Weights of a small self-supervised image encoder: 12.9M parameters, activation gelu.
Rows from block 5, named by matrix and row number. Rows with one number belong to one channel. Each number is 128 + 32 x the weight over its row's rms, rounded and kept within 0 to 255. All counts start at 0. Numbers have three digits each. After the name is the row's rms in percent of the matrix's.
# convs0: first 3x3 conv, stride 2 (model.blocks.5.convs.0.weight, 384x224x3x3), inputs 66-71, a 3x3 kernel for each
# convs1: second 3x3 conv (model.blocks.5.convs.1.weight, 384x384x3x3, transposed), outputs 66-71, a 3x3 kernel for each
convs0.199 089:155166151111069122137097097135148111137117117152127133121183168176140083082038136112143134123160116140081157121089126130099123179141089125141180082181142107162117
convs0.200 092:087128165095118073141108130100138109158125103138117164158167107087171195163211159125148167139094114083086129125140185104097143106121098146135125130130121079150085
convs0.201 085:153069092077046083147181133158141153134108173117081158137159202084105129132071066164109135141114108098136109112128178175133136106057145140139138081131123145125126
convs0.202 092:117142174149131123154151180106108108144108141126138075115137108127115098163058135080185115103132140167084132118136107097139127066100161126141141175130139127119146
convs0.203 119:158130135118117159184091145176204127101133149059120126185131135192102169172185112099108096123132138076124133117137103199131138126088098168137149045113126140120135
convs0.204 095:148158183101047141127068112142126145111121126151118097127162088163137121105126118114164159128139155137123113160118121104121105076125179165132103106160120133191102
convs0.205 098:144182088106136141066104123183101100182067125105126088108127155112145182157165077105154142146168123142113122086096130146100170148101164158119137156110128148037169
convs0.206 128:139098119057133127146163095112153127115141136147109130147144158173152118123166096167108135181135119108125070105060106124122126099171177115140116146123138107117146
convs0.207 093:087090171075175069163161128088118150143094077104201090184109174097147157126107120116101182132110156099162140132131094127098126135086111167132148145132152183124086
convs0.208 116:147101208162122136121155151086175082160124131134088152114107102149098104142082129132130156159132145098176098105162121160173161104086101106073164121125106088113145
convs0.209 091:117054134134066117167075082140120146178113136123122114140093132087102139107115117163130137133123131141213103134170072103121164070110151161107058193156127126129210
convs0.210 112:170122123136097140128116141129181071131123191099108175122108114151140142108133165130186143183090187162167128133176125189132136133151144137122137153150112088164159
convs0.211 105:162111124103098112134149127130208111119153113132139145163068173133118114112077127098150121123171103159123116094145139128129129132101140117114198132171191103128184
convs0.212 093:142121116166071161102069136123184061122148075086158105135139098150093078140130144115124161121160137113138127046114105126105153122112097102112161149102125080089131
convs0.213 094:170156135163095048099114117083106156120149111126105162113108077093163126128107165124112126187136093149100156128121161131131113106196088140119152133093126113096128
convs0.214 104:164102201134073093097151047154139181141132074111089115109107106120114143154195183138128161092080099108155139195117149091156156104115140140147116146153149114169118
convs0.215 094:152082130138114132151102113166115084086148140066188213131115076181124121137109159114151134196119131182133092168090120194119101075154124114073112134098154183162076
convs0.216 090:116173114158155154131098190124161131125094106115127121151134098170162114077103180185143109099117137151163142105169108112089109097115185100145179138074111185133116
convs0.217 086:145153111122084131099145150177130118141081096145160141096052083134149105141161101125165123133178159104112126125145154111124198130101145111140139136144129100073140
convs0.218 114:140123107121136162133079173093119146141128178145182144114112099136074131168205150104136176187106152138162117124136124173118138137151135170084126113163149153137114
convs0.219 097:205103157092074118122090126146197098112109121135107137154153127121137129129102081148115113162140135141143100121125168180078112132165025082125113156108109192071149
convs0.220 087:136112117103119124131113103103117152146094219098108152150080104143112195125060055133111112067154171138157151158168103108184094112115186131140115084130147107143100
convs0.221 098:099043143176163087162189153113110130129124128132123149152112132143155103145126168166127133092137112114110066110126127130120214166108136080103134144099105094135068
convs0.222 088:124118125095135102179093066128145096095105138132175109082116120086128065125119098145160101100115112082126156115170055123135132175113223118156111172129091125139091
convs0.223 109:138114078111167082125080140131072144203154069061109143115104095120120137095119145136110114116125127093123141094159157085138078121108117122175140101159186155197126
convs0.224 104:159136132143133139121112097135080132133129142120215064142148132152125144164120132110070124135130090136093127126161180109146132138086133185092136133139088083092128
convs0.225 080:138135111095144111126143132144076114138166167091184113118105109131085075117113126116118158163175140154123086070132125128158133158161000165115094088125160121190182
convs0.226 081:097112177140141133087169125117148116114125138123111107155166114161156066172146140131156151145095118144108120074066138177105109168076103118126129147121123109214147
convs0.227 116:162101143102132195117167135128096140130114122158158093123150138153156110150081130142139129103118192089055082177124089161139149148088154119111160106158093154177138
convs0.228 089:147124089073135097071202171103164178156106147147126127124122066143166131159093127129110158157094149117158144087189123132121122176101101116114153156141157134124139
convs0.229 077:118125144125116138100076104146141143132146131169211141137148165141122147099150117115132175140220136090110098101173067152174125154104166147177079098143147099176179
convs0.230 111:139117135199101112143175094117099142136080126106203058143172104105163144138100082161153112154110148086137131107127148194095092132123120131147105068145128129149147
convs0.231 102:129132102181051000073111158081128141129185109127110141114075070135123195059135162155134147169116086108168136134141159149067050094134123133132135167103129108121122
convs0.232 123:089136093130122140160103172128150133105067137138157178131092147115148138148156110129111192092154108157116077132120104074151114060126091121146104136120170093128094
convs0.233 114:146160135157118092167149152163085159148131100086129130136144125100111113134119156120167181113157128083173119161126148155156142151103072149129112163108114157166134
convs0.234 096:083080069118213147199204120138133106099143115160160100117138108180104116124098142134122177109122167124118129147112114129092081177189082173140178112136113114092088
convs0.235 099:135123171177113085149148095115128131165135071160146110112147131079152182177126140137099082157070171143140197063067182145176102063155175147154104159142133141154197
convs0.236 119:111158104152143111172143112094094112160130144117143074182085162114097178143119120097063148155110148126105130175091125112144163110176133125077163144087121162101121
convs0.237 113:161161072143047135160113164150156105111084182119126150171122115151159057104147152202084134130098133129095129124124176123100127131142147096137120114138140157185161
convs0.238 090:116154136098108162124155102110160099079104157180143114123149190206215064148133093122108143137150127105136119153121125095116215061117097123148140110142146107109158
convs0.239 088:159064156154094098151114009144137143122170131101150142163073165071088145121151136139097149133145177112159128169120146173096086079171148141185092166148146182164204
convs0.240 086:126112095152158134076139145094120093061184189110075135086137136143129142117138152116142135127154160157105149064174144140124134176138122136116125123091149144073137
convs0.241 085:156147176121157099132126127146122094123159123121087093158063148179120049168158133156141103103113106113161094202133121162131129172141117179133125115117099130147145
convs0.242 118:143138144121146124145131134101097185128132137169141133155152112121116147134126160117135094140190086152119100145087134124180103123195090132095115137163134084121143
convs0.243 086:118158099110102168193127089164104077150147110161207125111144109067047115172136151135108075092130157088143134108143160191041095087146122100156113125146084108066126
convs0.244 131:151131110121162116100121143067145181151137125149093087102154189126102119161135104185122099166152151101098172071076175149089131099185189173114049087089162114121153
convs0.245 120:127171073146098154158043088083083141122156102177123153118069185111124137095152110140171156119159126131097138124099135111152116091153148154155036131147112142078123
convs0.246 075:085125086104148239134058095168130143165091176138064169200160108173103111115104101102188114073216105097137151100117113151161079173145071177136145150155124157094144
convs0.247 100:114124156086146165124108133195130085155179124139217131149143136101128101155155156102050071162153131178119179148145109109140072103108115170144090120186138079108082
convs0.248 090:076211165149143146145142170170122125065145151140188075118131117140128170103206108162119157170147089085133149092092114058169017144136098106110098152146148132158141
convs0.249 091:132142080089179078075143140127123085122076147113085142147167076130142115104081127148138127177139120106080126124114082111087150159137088122110140125125174155116180
convs0.250 096:204157125085066160179026108105142205101142145134090143143141113136099170160143121119112178158149153178077117172108118104131093056121084115135145142064211162122115
convs0.251 111:122175090092170145087154108168133116148081156167155124203124151117191119092099118137147128116160146112140149145119115138107130142195195157153101124126115154114134
convs0.252 079:086126131152160118147159116117141142095131159160132118131134139157100108107180164130150092124128161138127142183137113183129121131100098087149152115154161122123111
convs1.199 085:106204136117173165123095109117148161095129083131104106157107137120152114115164151153150146147102109098089131122145151115111118163105174075134135114153140144091083
convs1.200 104:133120082089177117158122122107122156170092181085145108189162099124160090091137112110114136122130053101103202132128136111134108133159144156077116137152158157127166
convs1.201 085:174111171149120148085116112117143136164152154122168143091144137144107127093114108127119104135082115138152093126110184102135108097129126140165105064098133126180078
convs1.202 082:131127099048144113147108174119173123147104167056140162191133169120100169096111088104167105151061112175135130169150147143139139103200113109091170081167200162155096
convs1.203 127:162166066114133094125120175149104107108142149143119113156130157122088130067148070171111105183081103065176138134107183149090181129108109113118133093136144129114149
convs1.204 086:138148126168110116141108099139109144105105092141125111109146170145139166069091109079130147119100107165138085144133169106108137140164094137143198090160120054169127
convs1.205 107:116105139152113184138125109150103166157115132143100130102100156137107136111145129107140139148164164128077077121113133170170143184082124124159141095082108157097123
convs1.206 114:125124144147159128150111114076122146159144140137136065131104063100165147165139113139137139150155121113125165140097099152107100132125146045165142117138159149093122
convs1.207 084:179133052147099112174092119103134178160180118071140154113095100114128116149126171049154160112150104144149144146177096091123138152097113179200099084128188119094134
convs1.208 115:169174079121132115154156134134133055125152194121082082141095190165176138099103083140128088087197170122114115143147138103119099138168152000165129084203136135089109
convs1.209 093:132074122121147134132161094046089127111107105154100156080108118164165146114136152153103135079125116076121114151151117098103095115133149101154167101090166136191097
convs1.210 111:105146105106172111149119108144129100113125172141107139170114110141102085122152100135163096084176165180113080147146043111120150115091194059168154133109199140113120
convs1.211 102:088145079179118158071147151131113054169136150180096185094076124163181172149085160126121148188121121160159127143101215117108139124080073100140095095140128169155136
convs1.212 106:115140081170136087105158135154128131160129145110107101072112178104130092150135155136128101123108109166127134132113124112178096127137116111129125148195163187150077
convs1.213 090:097129143119188093104079126076145091168070169115128167137143139155154124147110096189087080087107144205164109140110112115166108139126160130066139128138111077086142
convs1.214 104:101151119097125117182145145159146099104104139103186093123131141115079136118132144166109083166125141157143106099108157151130144096139122147125117188212123129131130
convs1.215 087:120193102095113151107109119099137134132113139115149158128156054118162162120163140101071147128123094147116133138104143107102123177114117140133177035109147186126140
convs1.216 105:149116130139107111159144162089120149186120094146054149149124098051133121138118139141102160199140134134131111118107096142080144151114133103105073075142158117128148
convs1.217 089:110140142152089101096121123193067166111139177116137116138145124106137078155103137167040115099129119089120100118138121151121124103102109184058160164149116172185091
convs1.218 121:147108141122096145166094093100122127154151176135117066067152130117152178121136123089099156110149174123129131080172114146131088122113138116143154135108128138078173
convs1.219 089:136157135129097078168056148137179106140113132114154145137132136118135119140153127083124148102109137118144133169110116127112178162150082097098113145130179161161094
convs1.220 091:146084148081117142119114128135063132089112147172083133095146125147072112121131097162072117150126136171098168127125123085126110104156094127141131129058091128126128
convs1.221 097:134154097085077113146135168142114153145163082082161110148089132071125134143151123125112127088200116126027198204078163119096100098147138096197145094081164138109081
convs1.222 082:109138113156154139154142111132115147102143117136130093142142109118172159100131126138156081137087122127102093160116115132164151127102111156102063127103081099175117
convs1.223 118:139105097152117167137122122082160060124190080127076188118099143080112095132145161140166067150076191080144189081124152189082093103141121135106064142124131105114086
convs1.224 109:135099143131123155137168126113216090115169146153132138112108168108125112094124155107103155098191175098141164094162164117118101163105132069118117199168103174112123
convs1.225 083:163147166146170139092096150073182157156143118162141119162140111129119177129111114147074083060148122119096134072130191114093112121106108126089121165231102182040156
convs1.226 081:107101129157153152075128106203174113107144111132155148121114091177075148145115132071074191159122095132122139153137065095137129078168089124149112105174155097184127
convs1.227 129:108141134139160122154141141104086161147140127120132092124124152158127148127099091126100072081172134095078161104150135130140058152103153067123126107079154184103150
convs1.228 090:109144086109115116095139101134061136127164091125150147114167130110161089156148141055123137113098197126155102067093132061208140117106123111127082012126153145142119
convs1.229 085:169100170059132100151102167142150147116116147175084128092078060111144168127087168203155068082150198113081111154122152113141143135119121129090161087118110094099101
convs1.230 113:108157134154092143163124088162092181196122121141097151154119136107172138136126138142099091132123157130183109157161095107143072165107145063118135111101161190152117
convs1.231 087:126082165119166130100110078128073125145206100110169137083115072159189124122142177097120116156113085121155194145060142105146144090135148160160113167125093078125121
convs1.232 105:199127155141125138107127095057121145165143133146105105117071097055091161148170140053128128119090141131126143114110124124153077125165139169160137086216086154057129
convs1.233 108:079152104068146136105147102184106133143112071101152172143142077083150136114135091223120076077100146102104115136165117125115136070117104099138187135127099164150148
convs1.234 088:142150110127074159106114090150128098126095134150104116126119078088126098125088137115155140113072126153146076056158139131123101133165138179027105057083160154129133
convs1.235 100:146161120180088140173143122121138178121160100091143093161168094130159111126079155136166132024131088157167113131161115183098174135077159122119086041130135140122052
convs1.236 125:172127097153112136103148167157083157119142079110106115157072155075088156172117140124093146144140076124147092083098185116208098166123103201123129087093105135126076
convs1.237 095:118131133142113099150114103094095130106179129157122123105151142151114102130107095171123094053156090136123168150080111087097157153122094071137113143180171103120158
convs1.238 086:145121116143137145104157126204173126090098132107106116124184138056146095127104150124141121092111138169100175114116112128123166139153112113116150101090203116106182
convs1.239 080:116112140125155120076084166153194058120120089128143102185139127137123111130109117114043173073148159169114078156049145134153104173119133177080145111147178159103064
convs1.240 087:124120119134076147157111177154142153103157112156135155091140177135148064076131146079078159146152138146116113127107141077136161088116135086097163150126076176125111
convs1.241 089:166115111111127140115169181145143162080174085106125155117125106079195179096150138082095121148144150161095144168153104096168135146152097036176140197213137211046122
convs1.242 116:158123119096124131083093146155122124149149092158130181172102136079174125111109178134116111127116111138129157175094153107151145110157119196162174125072216143128142
convs1.243 089:123131100086145053139130134169064134095086203205109046113155110117090124149130141152106099104077127156152118086116169072132115116180103156097110118070209149099218
convs1.244 136:146148119157093096138153114154114163092147090162098149056171161130143178136132101084130130167082203158184037078165164100132111125092152103129171137065083063132130
convs1.245 133:124069129129149175098155106182066202066107122171129111157186139043185085153116134117062128088159122229073075157093100094158123137132161136145162165114117139098132
convs1.246 086:128122137140116120101180083148175174110128135119109128195141140095132111160109133076136078145153103110128165111117136134102122074109182165068097056127160165195161
convs1.247 108:093214118125135100156108131131075143160088125186135114151131177125110158050126148165107121148161111077155144126110116169130092114137157122109143130088100139178112
convs1.248 086:141125104119163138082135171133097111105093131108165152153137106127143089135136097186136091048048186114130090143147118083181129157084167087103096099194142089151099
convs1.249 093:106126121179146144074146141111137083092115138104160132106085124138149141075157188092139157212048068156126090167109127118118124191123128187206119168059021132132161
convs1.250 099:066132150110123121166190129133135080081141090119109163142193075122087105147119132204113144105104131175100151092172118086127121124116139185115072111034138116092132
convs1.251 110:146100150158177122110106070221149121093153117133100163150148155144132084124151136160142053107067122107150116128146077126091139134119082201116151165068068114177119
convs1.252 085:110175100132114153144117103188102157146097159098158091118121103150149103111090120092108153148181143115144108107101109154157180105121125073170100029124170119131135