A small self-supervised image encoder, trained from scratch.
Data: 90422 training examples, 4.1 epochs.
Rows from block 5, named by matrix and row number. Each number is 128 + 24 x the weight over the matrix's rms, rounded and kept within 0 to 255. All counts start at 0. Numbers have three digits each.
# short0: shortcut pointwise conv, stride 2 (model.blocks.5.short.0.weight, 384x224x1x1), inputs 0-74
short0.82:111125160113177135077142145117166103120141093086099131155142166115110143112173166108115126170130175122027129134152112123135171161168168130123119161139132134116120123190105089163146125120141102111135115123132097127106085123125
short0.83:145120092139147115124117153137095153114125126134091119157099119116129172129118098138152154145136133122124126083114110149141133119108081159133144121139119136124133079148130107148088133157167116104145119143151118130138127101104
short0.84:117126118109101119123151124059115158116135094089154123105107105107156115168146118155114154103110130180124145115147139137117113146129131140141132140124153097134157120120095169092141101105153143114128132149124136121124138140106
short0.85:141125152132115148126146105134146102139110143137081107133115142156130086140126130117125110140135155157097132123126122073136109111128138088114112118136145115131122127121112137123148154123123107141117105097151139124111145138116
short0.86:126154127127102094105155137093142070111126149110127133144132126105113159113144136136123101122151135120143134128136128113152154094152102112136110127120157121139131118108161125131139137132124106179131128139105104152112148116141
short0.87:142131108128128113142106127120129176115171149097120098162138207119108130107162119149129111132091123110148131083153117158125102117125121143147119106089138138110145093160115105124092160112133069128118121131116076117164101186165
short0.88:154137115068172121119124134121136094152138107160112130121090144190098170080065141163104140148076156111097164115060097177137138093126157164154127155109124105147146140094106101111125099147099108152072156155161128103119139113120
short0.89:119131155094117105126102088082116074137133108128152123115105135144151149100120111122136122120129093144135135152127113144126158097128126167152136113116106107123108097145136107110106122124126088126084116154140120139116123127074
short0.90:147145149071121120106121171154118112132136109132142138136134123144130145100108165137116110118116165137065134171140121102128160081100109151119111100139147109131149124133155132144122131115092137159142139152142124139148134119128
short0.91:149140117192126119108164142109099128109143124102114138146107133101123107128125136138131117100095168083119083139161105109126114116129144144141106166116142133100127093176113142140157146125145103145113121114099095118155102106156
short0.92:141149130106104088102156141137137125121129086125137113162113119132122117127148144122143079131117131145134117136123126158157147136120101129144112105146106160154132128147142161140121138111138123137135149141139124116101143151121
short0.93:146112142155125129088108155073121124077141148127147193200100108158102170120134138130148134130126117100072103118151121141111101088131149098156141120126137119165113134152135106124129081134168138152127118071103110128137076151121
short0.94:106115104102086131146109126149160116122098139101132129146117083113122129156112129141170138114147127107124134121101143139141129113170097122133149125132118115116131167145137130157122141140140151133137108163139131133148130138136
short0.95:159095136168108116123117121129162100105117074142111143127103103132098167167122124110100106118089129147094125102127146108134134115147161136122184154145129089115147137172140111155165104168113166119189129109096130141167131128122
short0.96:119134086154155147130147121127146148064137109120128144107107142131149132118164127095173086097182165166091138111170093138126145120138152125106168082160116145150139147124128128105108139147112101150151117129134139174129125138168
short0.97:115140115076146132131140119127100121136137092138135125151146139163104107118131144151103136133120171137119170141102134111141123113143115110118112111136106085140140122138092116140125138135133137082133160147135146122129148151135
short0.98:103117118116123147103104154210116153152126172151106136145119138131141137098093112152111135090131151122139141160114167100152108139150125160124109153125102126166143129140072112111123151125168198124111067174134123115162144119159
short0.99:105158092143104135137148094108128106135117192086109116115104097178153147108158113106131134117141128143090128115088123107163143164155167131138153101112151148123112103148085097143094166145137148145099166111142145100142114105138
short0.100:151137138149086155178106106103100119126188116104144123124141161113110155113142122110136071091113143147160122125128160149119126108153111102159114119115114124133153144121131112114130123128131118105120045104091140099117111168128
short0.101:108119130109139133141129142142110139146121118137102132199090107124143102169120146079148100115130139158120169086162121120112104110110091141118127129124166094111109099138117097138124118127168177074139111111127110128098135122095
short0.102:124097141147137138106143178124083094136118066142107156136112149134135114120147143136153150125144106125108148116137119119114095132111121130139166124108111124092114149127160109137128127100115150144128099107115115170102137098126
short0.103:113131120131081102132105146169156094140125212116127137133162096157138114151103152181106132164077135098091154115094146122068147132118153140138126186159113109136096145148086131112155112116162172117146135109110124143131163123113
short0.104:152149095074111105091119102105133079155149210131125150148123120107139142154145149132152106120203128142192192133094117170084122124132123113119145166138147156112150132101103067117154145095123126089115117156154117128105113142144
short0.105:141160121144156147114148130080155093117138100137148122110158133158142125109115135142141125154120109109128146117177106174130153143129134152131114113105119159148121169166098146088130138119127124140170151137085150121115117100159
short0.106:119114115149088125124158156147096092134150149108108101144151099136062070091111149129125105106134156129113150153149161133164109140101128113097150104114115146105094093140135138111126117131097081170141107101168098170125101137091
short0.107:122138141106109139123109145134132106142157106141183144104136129119123125094122139133110117117117133082128123130112147121136151110122112141100122113133124145091133138125127129159158137146125135079117120149132144136152110118106
short0.108:107112183100139117081125145206138160145092169125114118123120112105151160158133102167115135172125078144168137163078165130163127135127126138131126139150142126101142105105110133122146117148161169144099109116126127129155159157155
short0.109:102150140113094169128126108122134130120147092161132131144127137116147116099117141165155099128154139119100088145093085164114125116139133140079132125103103100142124087124096094153138178115146095086058139136131085084129109087152
short0.110:100112155136124085128143146148131144128135175117120158138130160108176134141134120127118119104128071126120133119130202110100128083078163118184154136129106095151143134093104154131147130124121138144077097079152147139103144126145
short0.111:153161134146122159140142145081139157085078116144139149139164159144103135151159124127118102131141153147125094103142101133095100173122163131093148095168134124099125171128147104141133099125176079134121085130114101116097097110141
short0.112:130136127070126149093133171129094132099135110136140165162135137108139119125098097156174109132118152111080101140148077127074115132127140144091104137140112118126121179172162104111112122152110090114116128169114092125147124092082
short0.113:131147125166119169159109114105116152099153123132134153116149086087099108126089134064131087161184119152134139123152117119104102139136138119093099116114124167116114156115124123142124155129100096135104118154098161108143133074084
short0.114:094142134152178135158098126121120118144129127127144134125152107145125139164156147097177111126132147110120074129166129101133135147127115153111125120100157092138126133105142170156127167114100101125164123121098149140123090118108
short0.115:159159167172154120103135083113117101157142168114123119085146125114112129113157114097153083106148125124091096136074125125128154130127162096113119151156101146141117095106176152118164109104118107149195119107129092116143101108140
short0.116:132129126120118120130104078096143151139105121114126130148162113179109174057123116151100159159127092139110100126145052079126154131138126123137204081103114129101125094140129152109132118127118126129119107091095142115154148189168
short0.117:134134162176164146163126120071132123106142123113123152154132152129155140127100127118114111177150163124150143131137164129136145155141112109126133152134165164137097120119146162149159117124071160133188139130088130151138141097130
short0.118:153141124141140097142123164130098096136154135131154119130143115106163102125139136161136123169147140114150139121141129126125143116106090108158136102095117156091114130107147109127135157108106112084115135090119115127117087138115
short0.119:145129142103126091164123150122104117094113092145145164097118144111127183137089153119114157161137158095158111092135097174077158106185116145134079076129101080129147187108160148109109101124133160132138124123083106115141126138123
short0.120:091124196125100121121119178145122178147089134171123145150082096136149126131143108175110153082102162113148107140109137097116170099102110187107105106125126134096130116141119094112142178146143166173097115133143152086133162133102
short0.121:148130115152105123087116079142125125088124123150152138153176145087117142101096131145090125114115121159125125164178146111099139117136099132134113170141125113086152061152152107112125108171132111125147115135121136149152115149107
short0.122:109120121159156110133084130117116150159147114148154105161138178125162135116150116122088138176128092166168168152109149108120132098118115104137162139122115129093135129094117169175135128151143140138109126110121158145128151114122
short0.123:134083154131119177117124105145126120140106145118137108082128092136142132123121119118147111141164121121188108184100162103152167130120148107127112149119163143123123116129138153156124089141147114172128097123140151130169131137123
short0.124:108127122119123108178121105131127110157129129119130100121111100166142110087136105144153105120128101115191122150150104103156160130130103111110143119166165134126124115096129136137153081166131099128129086136155144156143135157119
short0.125:135134108082117110142127211135116163141116117145116142137127143148104126129094163125144072099102162147092117117132087158120156118171125104124146176158137114167143118145120111100130132117168147147149132158109102091125109138130
short0.126:117123129158084142123113157104173127111111105134163140199179128129130099128137101093147103121169123148169131146152123126151127092150116148126088150150146154117119124131144138125151153101111089124133091135119156122142136107154
short0.127:123124132114138133114128161110113109097129127111155110133141134130130109130110105116173119131149150127121137125127132122137153155140103114074109111109099185087120121138165137112138116135177108117107112126154122142129133121104
short0.128:130143115184141160136098177157183130122109106091109150138169107093117131085131090113134163123128120170121083130184126111129125165114172160099120096177103153129145143134117138139126118114142173148159127168137155134143101154113
short0.129:138122070114104131093080134138155099117139147136118144172045110135137138129156088166216112164157168119147145128089096125077147136190151122084159136099094106093094091130060133119165155126125135048117094109181125103117100083114
short0.130:115110130107101145111129123131121150150116184110134140122162057131125081111100109135162138124138143107111109129133184075058111149147092137141122108149122137111105145139063121089133139136184155141164127143197121118099151112086
short0.131:132131161113120130131099161077100104121135092143122112170099178132088073134135130168134129126141120127129139150128133089119131158147124176118155120118127164150118120097141100157090146158161108105165192124125105161097139108107
short0.132:134083082106149174110140134079134161074136086118141135155158152133112140133124118100183127118105152164093145104170141131136124121139111121123141126160134112110133109156155133139080140150139099089157106143124113175128110105113
short0.133:145110137100118137096138135141125137098145149136136086152106118120105176121151126096138133129141132166130136145126121124131126118145144152144119082128121157140141132126095114142104154149131110147123109114128108114129108100124
short0.134:116108119136145134117145123163105182173128130102156133114159115101110126084151126098144138135141126106138118127097088141102116136113131093136145102159137147130171107104121157132121136136135158115120143185155136142140137129144
short0.135:099134102161141123139105109136136137127154090108133123107143095181126096134138144122117139146112145181133174118130111129145133152118130093138112108152114134121134151081098145136095074164118124093121133098153165173130131112176
short0.136:117134091106128085132146118118114099128185128119118099121146110116145085145152147123153154131127148098136109109135141167118103116129125109120099142134135137157131149117141149147140154137132129132129130147101103078128100141107
short0.137:145132149166142104107088134124141129119122147127127147118145114067147136124137139130155121143174117143171119082169089139128119151127113158118157102151120135112168118108126182151118128146166158116122134124158137134161106096103
short0.138:132133083145068148106095124135152108147141164113123108100109135130134099115129146136121135162126143090116150146116176139096169118093085104093083123138141139129120146109111073118122136120090113094102098104112127080131086142128
short0.139:140135134089155072144137107138122114124137111165141091159093103130166105074121113126164158115122124071128124140101139149086124087100185100103107134098095128145125116142096153152149159103132153111165141152107111147125125117144
short0.140:140127117107107148132121073172141154167145153144127108127118134108132161154162089092084126142141127151184129142098134146122137110128156155139164090132122131146160136122108134132103135136114171154102118149121142142140138087133
short0.141:116125117149136157124114122108151143138146121169172143124100150136156087132152155129103169137169155152151163091110113117133132153141120134090153114146117136156092128183102117127136129124084137135114099136108105174143133136159
short0.142:105119110124118170124142114178150069100127107151146105107134134134124088112115122156098131100084162053103102167089096120095122140162135174105132111113052100108135099089114123109084119091114127130118125163118130109111095123127
short0.143:110121100097131161149145138143136090128143122151155147119118176117161081141151137125134114106177085160106176107145102135125127090145096170115122130144150162106144132131143128152125143162076125157155147123155114137154108062172
short0.144:121146099117117045117122078148142127138108158085156115056184112106138160162160080175114172113074139115159170162098110163132092141107086126180117127170131105126146136165149128136142145128072131166150131117145143122120154120088
short0.145:117124111117129097178115134150135120127103170097140133087097141108120082084193127144162160115155138194115132126127174145107133119137136109168085099194124145150127167170164138152135116123151113114171111160081166123133107124091
short0.146:105143146148115168165154125150121096112106170187109114107206110117133116178172089148083136119111169166179138077168139110166139107154140131141143145147098117150136165073129125140156155111116160131149115101072118128160103103160
short0.147:102109106084140161099120123094109082102110069174110110106095153098132121136084112095149128092145143152147121154133106134131140120115116152118128113142142113114159159088118138099113176124144140121122144121116105109136114120149
short0.148:118084107158141137142095108094130142103103117113139133078182157134146142157137131089128081126086127151140130123182139099114137111092100079121101105126085131158120104118133126140139115109110092127116093101186126092081126103112
short0.149:135118085154142142178089197141122118144112133147141131124125170131095103101124146102156109125127079159116148144140075131143134096135133139121124151110145126120114143095100129062113127111139091109149112125154111097128104108113
short0.150:143138128115103135177092102120162119126133150157142131142140122109142072129131185144120130132131157156150140115155113144132119187138132156156125137125117121121133129142140147142159133082074171101124134150133130120106114137106
short0.151:114139116162122094112131103155129087165139126130140178057160170136094163089155114203153092087112122080144157113110104140126115111109102124130103114116134156109128126133116128152131130134100129118095108110114101120100066101147
short0.152:105135204098129067078121061145103130114162124071098095126135158133116114094111090132179152142117138185101152158077175154136108162129080119133072123110116139146132155196126168135122118106156051144173098140108139128134143070088
short0.153:151119107152160139156156049124107115144188118134114143121141178124157107173185137109136109156179168068115142154096106122117133116109097142108107128106083129120125059149133107157124113154115107142124139116103086145118119141097
short0.154:108120108147161073139161087186144133127122184078116104113159143107110096148200062141136104175113177128158111144134113168132156089094103127170191116116161122148138181158089142155100116143086104117162125145114192097129123103076
short0.155:108188111124171060097141102167123095147139089144166140122161119149126112116145104115084116155123149130096123099138108182127101100086173106118140133102135130096112137096151151145112130104116139126127120095109162162157130160110
short0.156:158132129112185115164115207123189166152105141136097136147094195189145144085048118105105126158107119145102104147145124134154153118140115118107123158143131144100131138145131110151100113195138157113112137134145105094117071114141
short0.157:145129147169147100129122180147101112106114101120094152131144149122119157120146138112140104112102160128123099139131109148129087147123101099132144099082084097170128160051126096183096123117133119124115124113125102095129120136128
short0.158:127138127119155105075128133181166138123080103118153137118086159113100093125115129122098147135097094156136122116111118116127142121134138180101152144124183095140147097110165112153100147160087159115132105130093136154131125136098
short0.159:088105165139130206178094180069123153110125120136114157153159060146175103109118128095110121161144111129148124116127098108132115118113149146131115087100111115112158133098086107114152095142148132124129143131096097112116103107138
short0.160:125153104153124072116132116214169099076142108099146175132143132167128136127105115198124136141146097094139126130102103136100132096162124174106109154171157139154115144152149126168142154129093093153115130094141165124143128160129
short0.161:116093112158127218178133184090124114124106176157142119129147140108153103167146119108128083140107103153158118087163130099143141141133122121172128089126094145129162131083095117128137133079156154143128150153126116143117138155136
short0.162:113126087141120129135168139128130135121140158155168123153141134160135119128102149120119149096160134115094143140147096139121150123086087144119124137132159130140134143133098126119140108089158135135143136130135125151154151139117
short0.163:150137108137118059084087143123143135155091139119145129110098110119122124110064131104109145097115071121088131137145154138103127101140114126088092154172140128122144119121070138144133110141131120140113107091108135100153081093133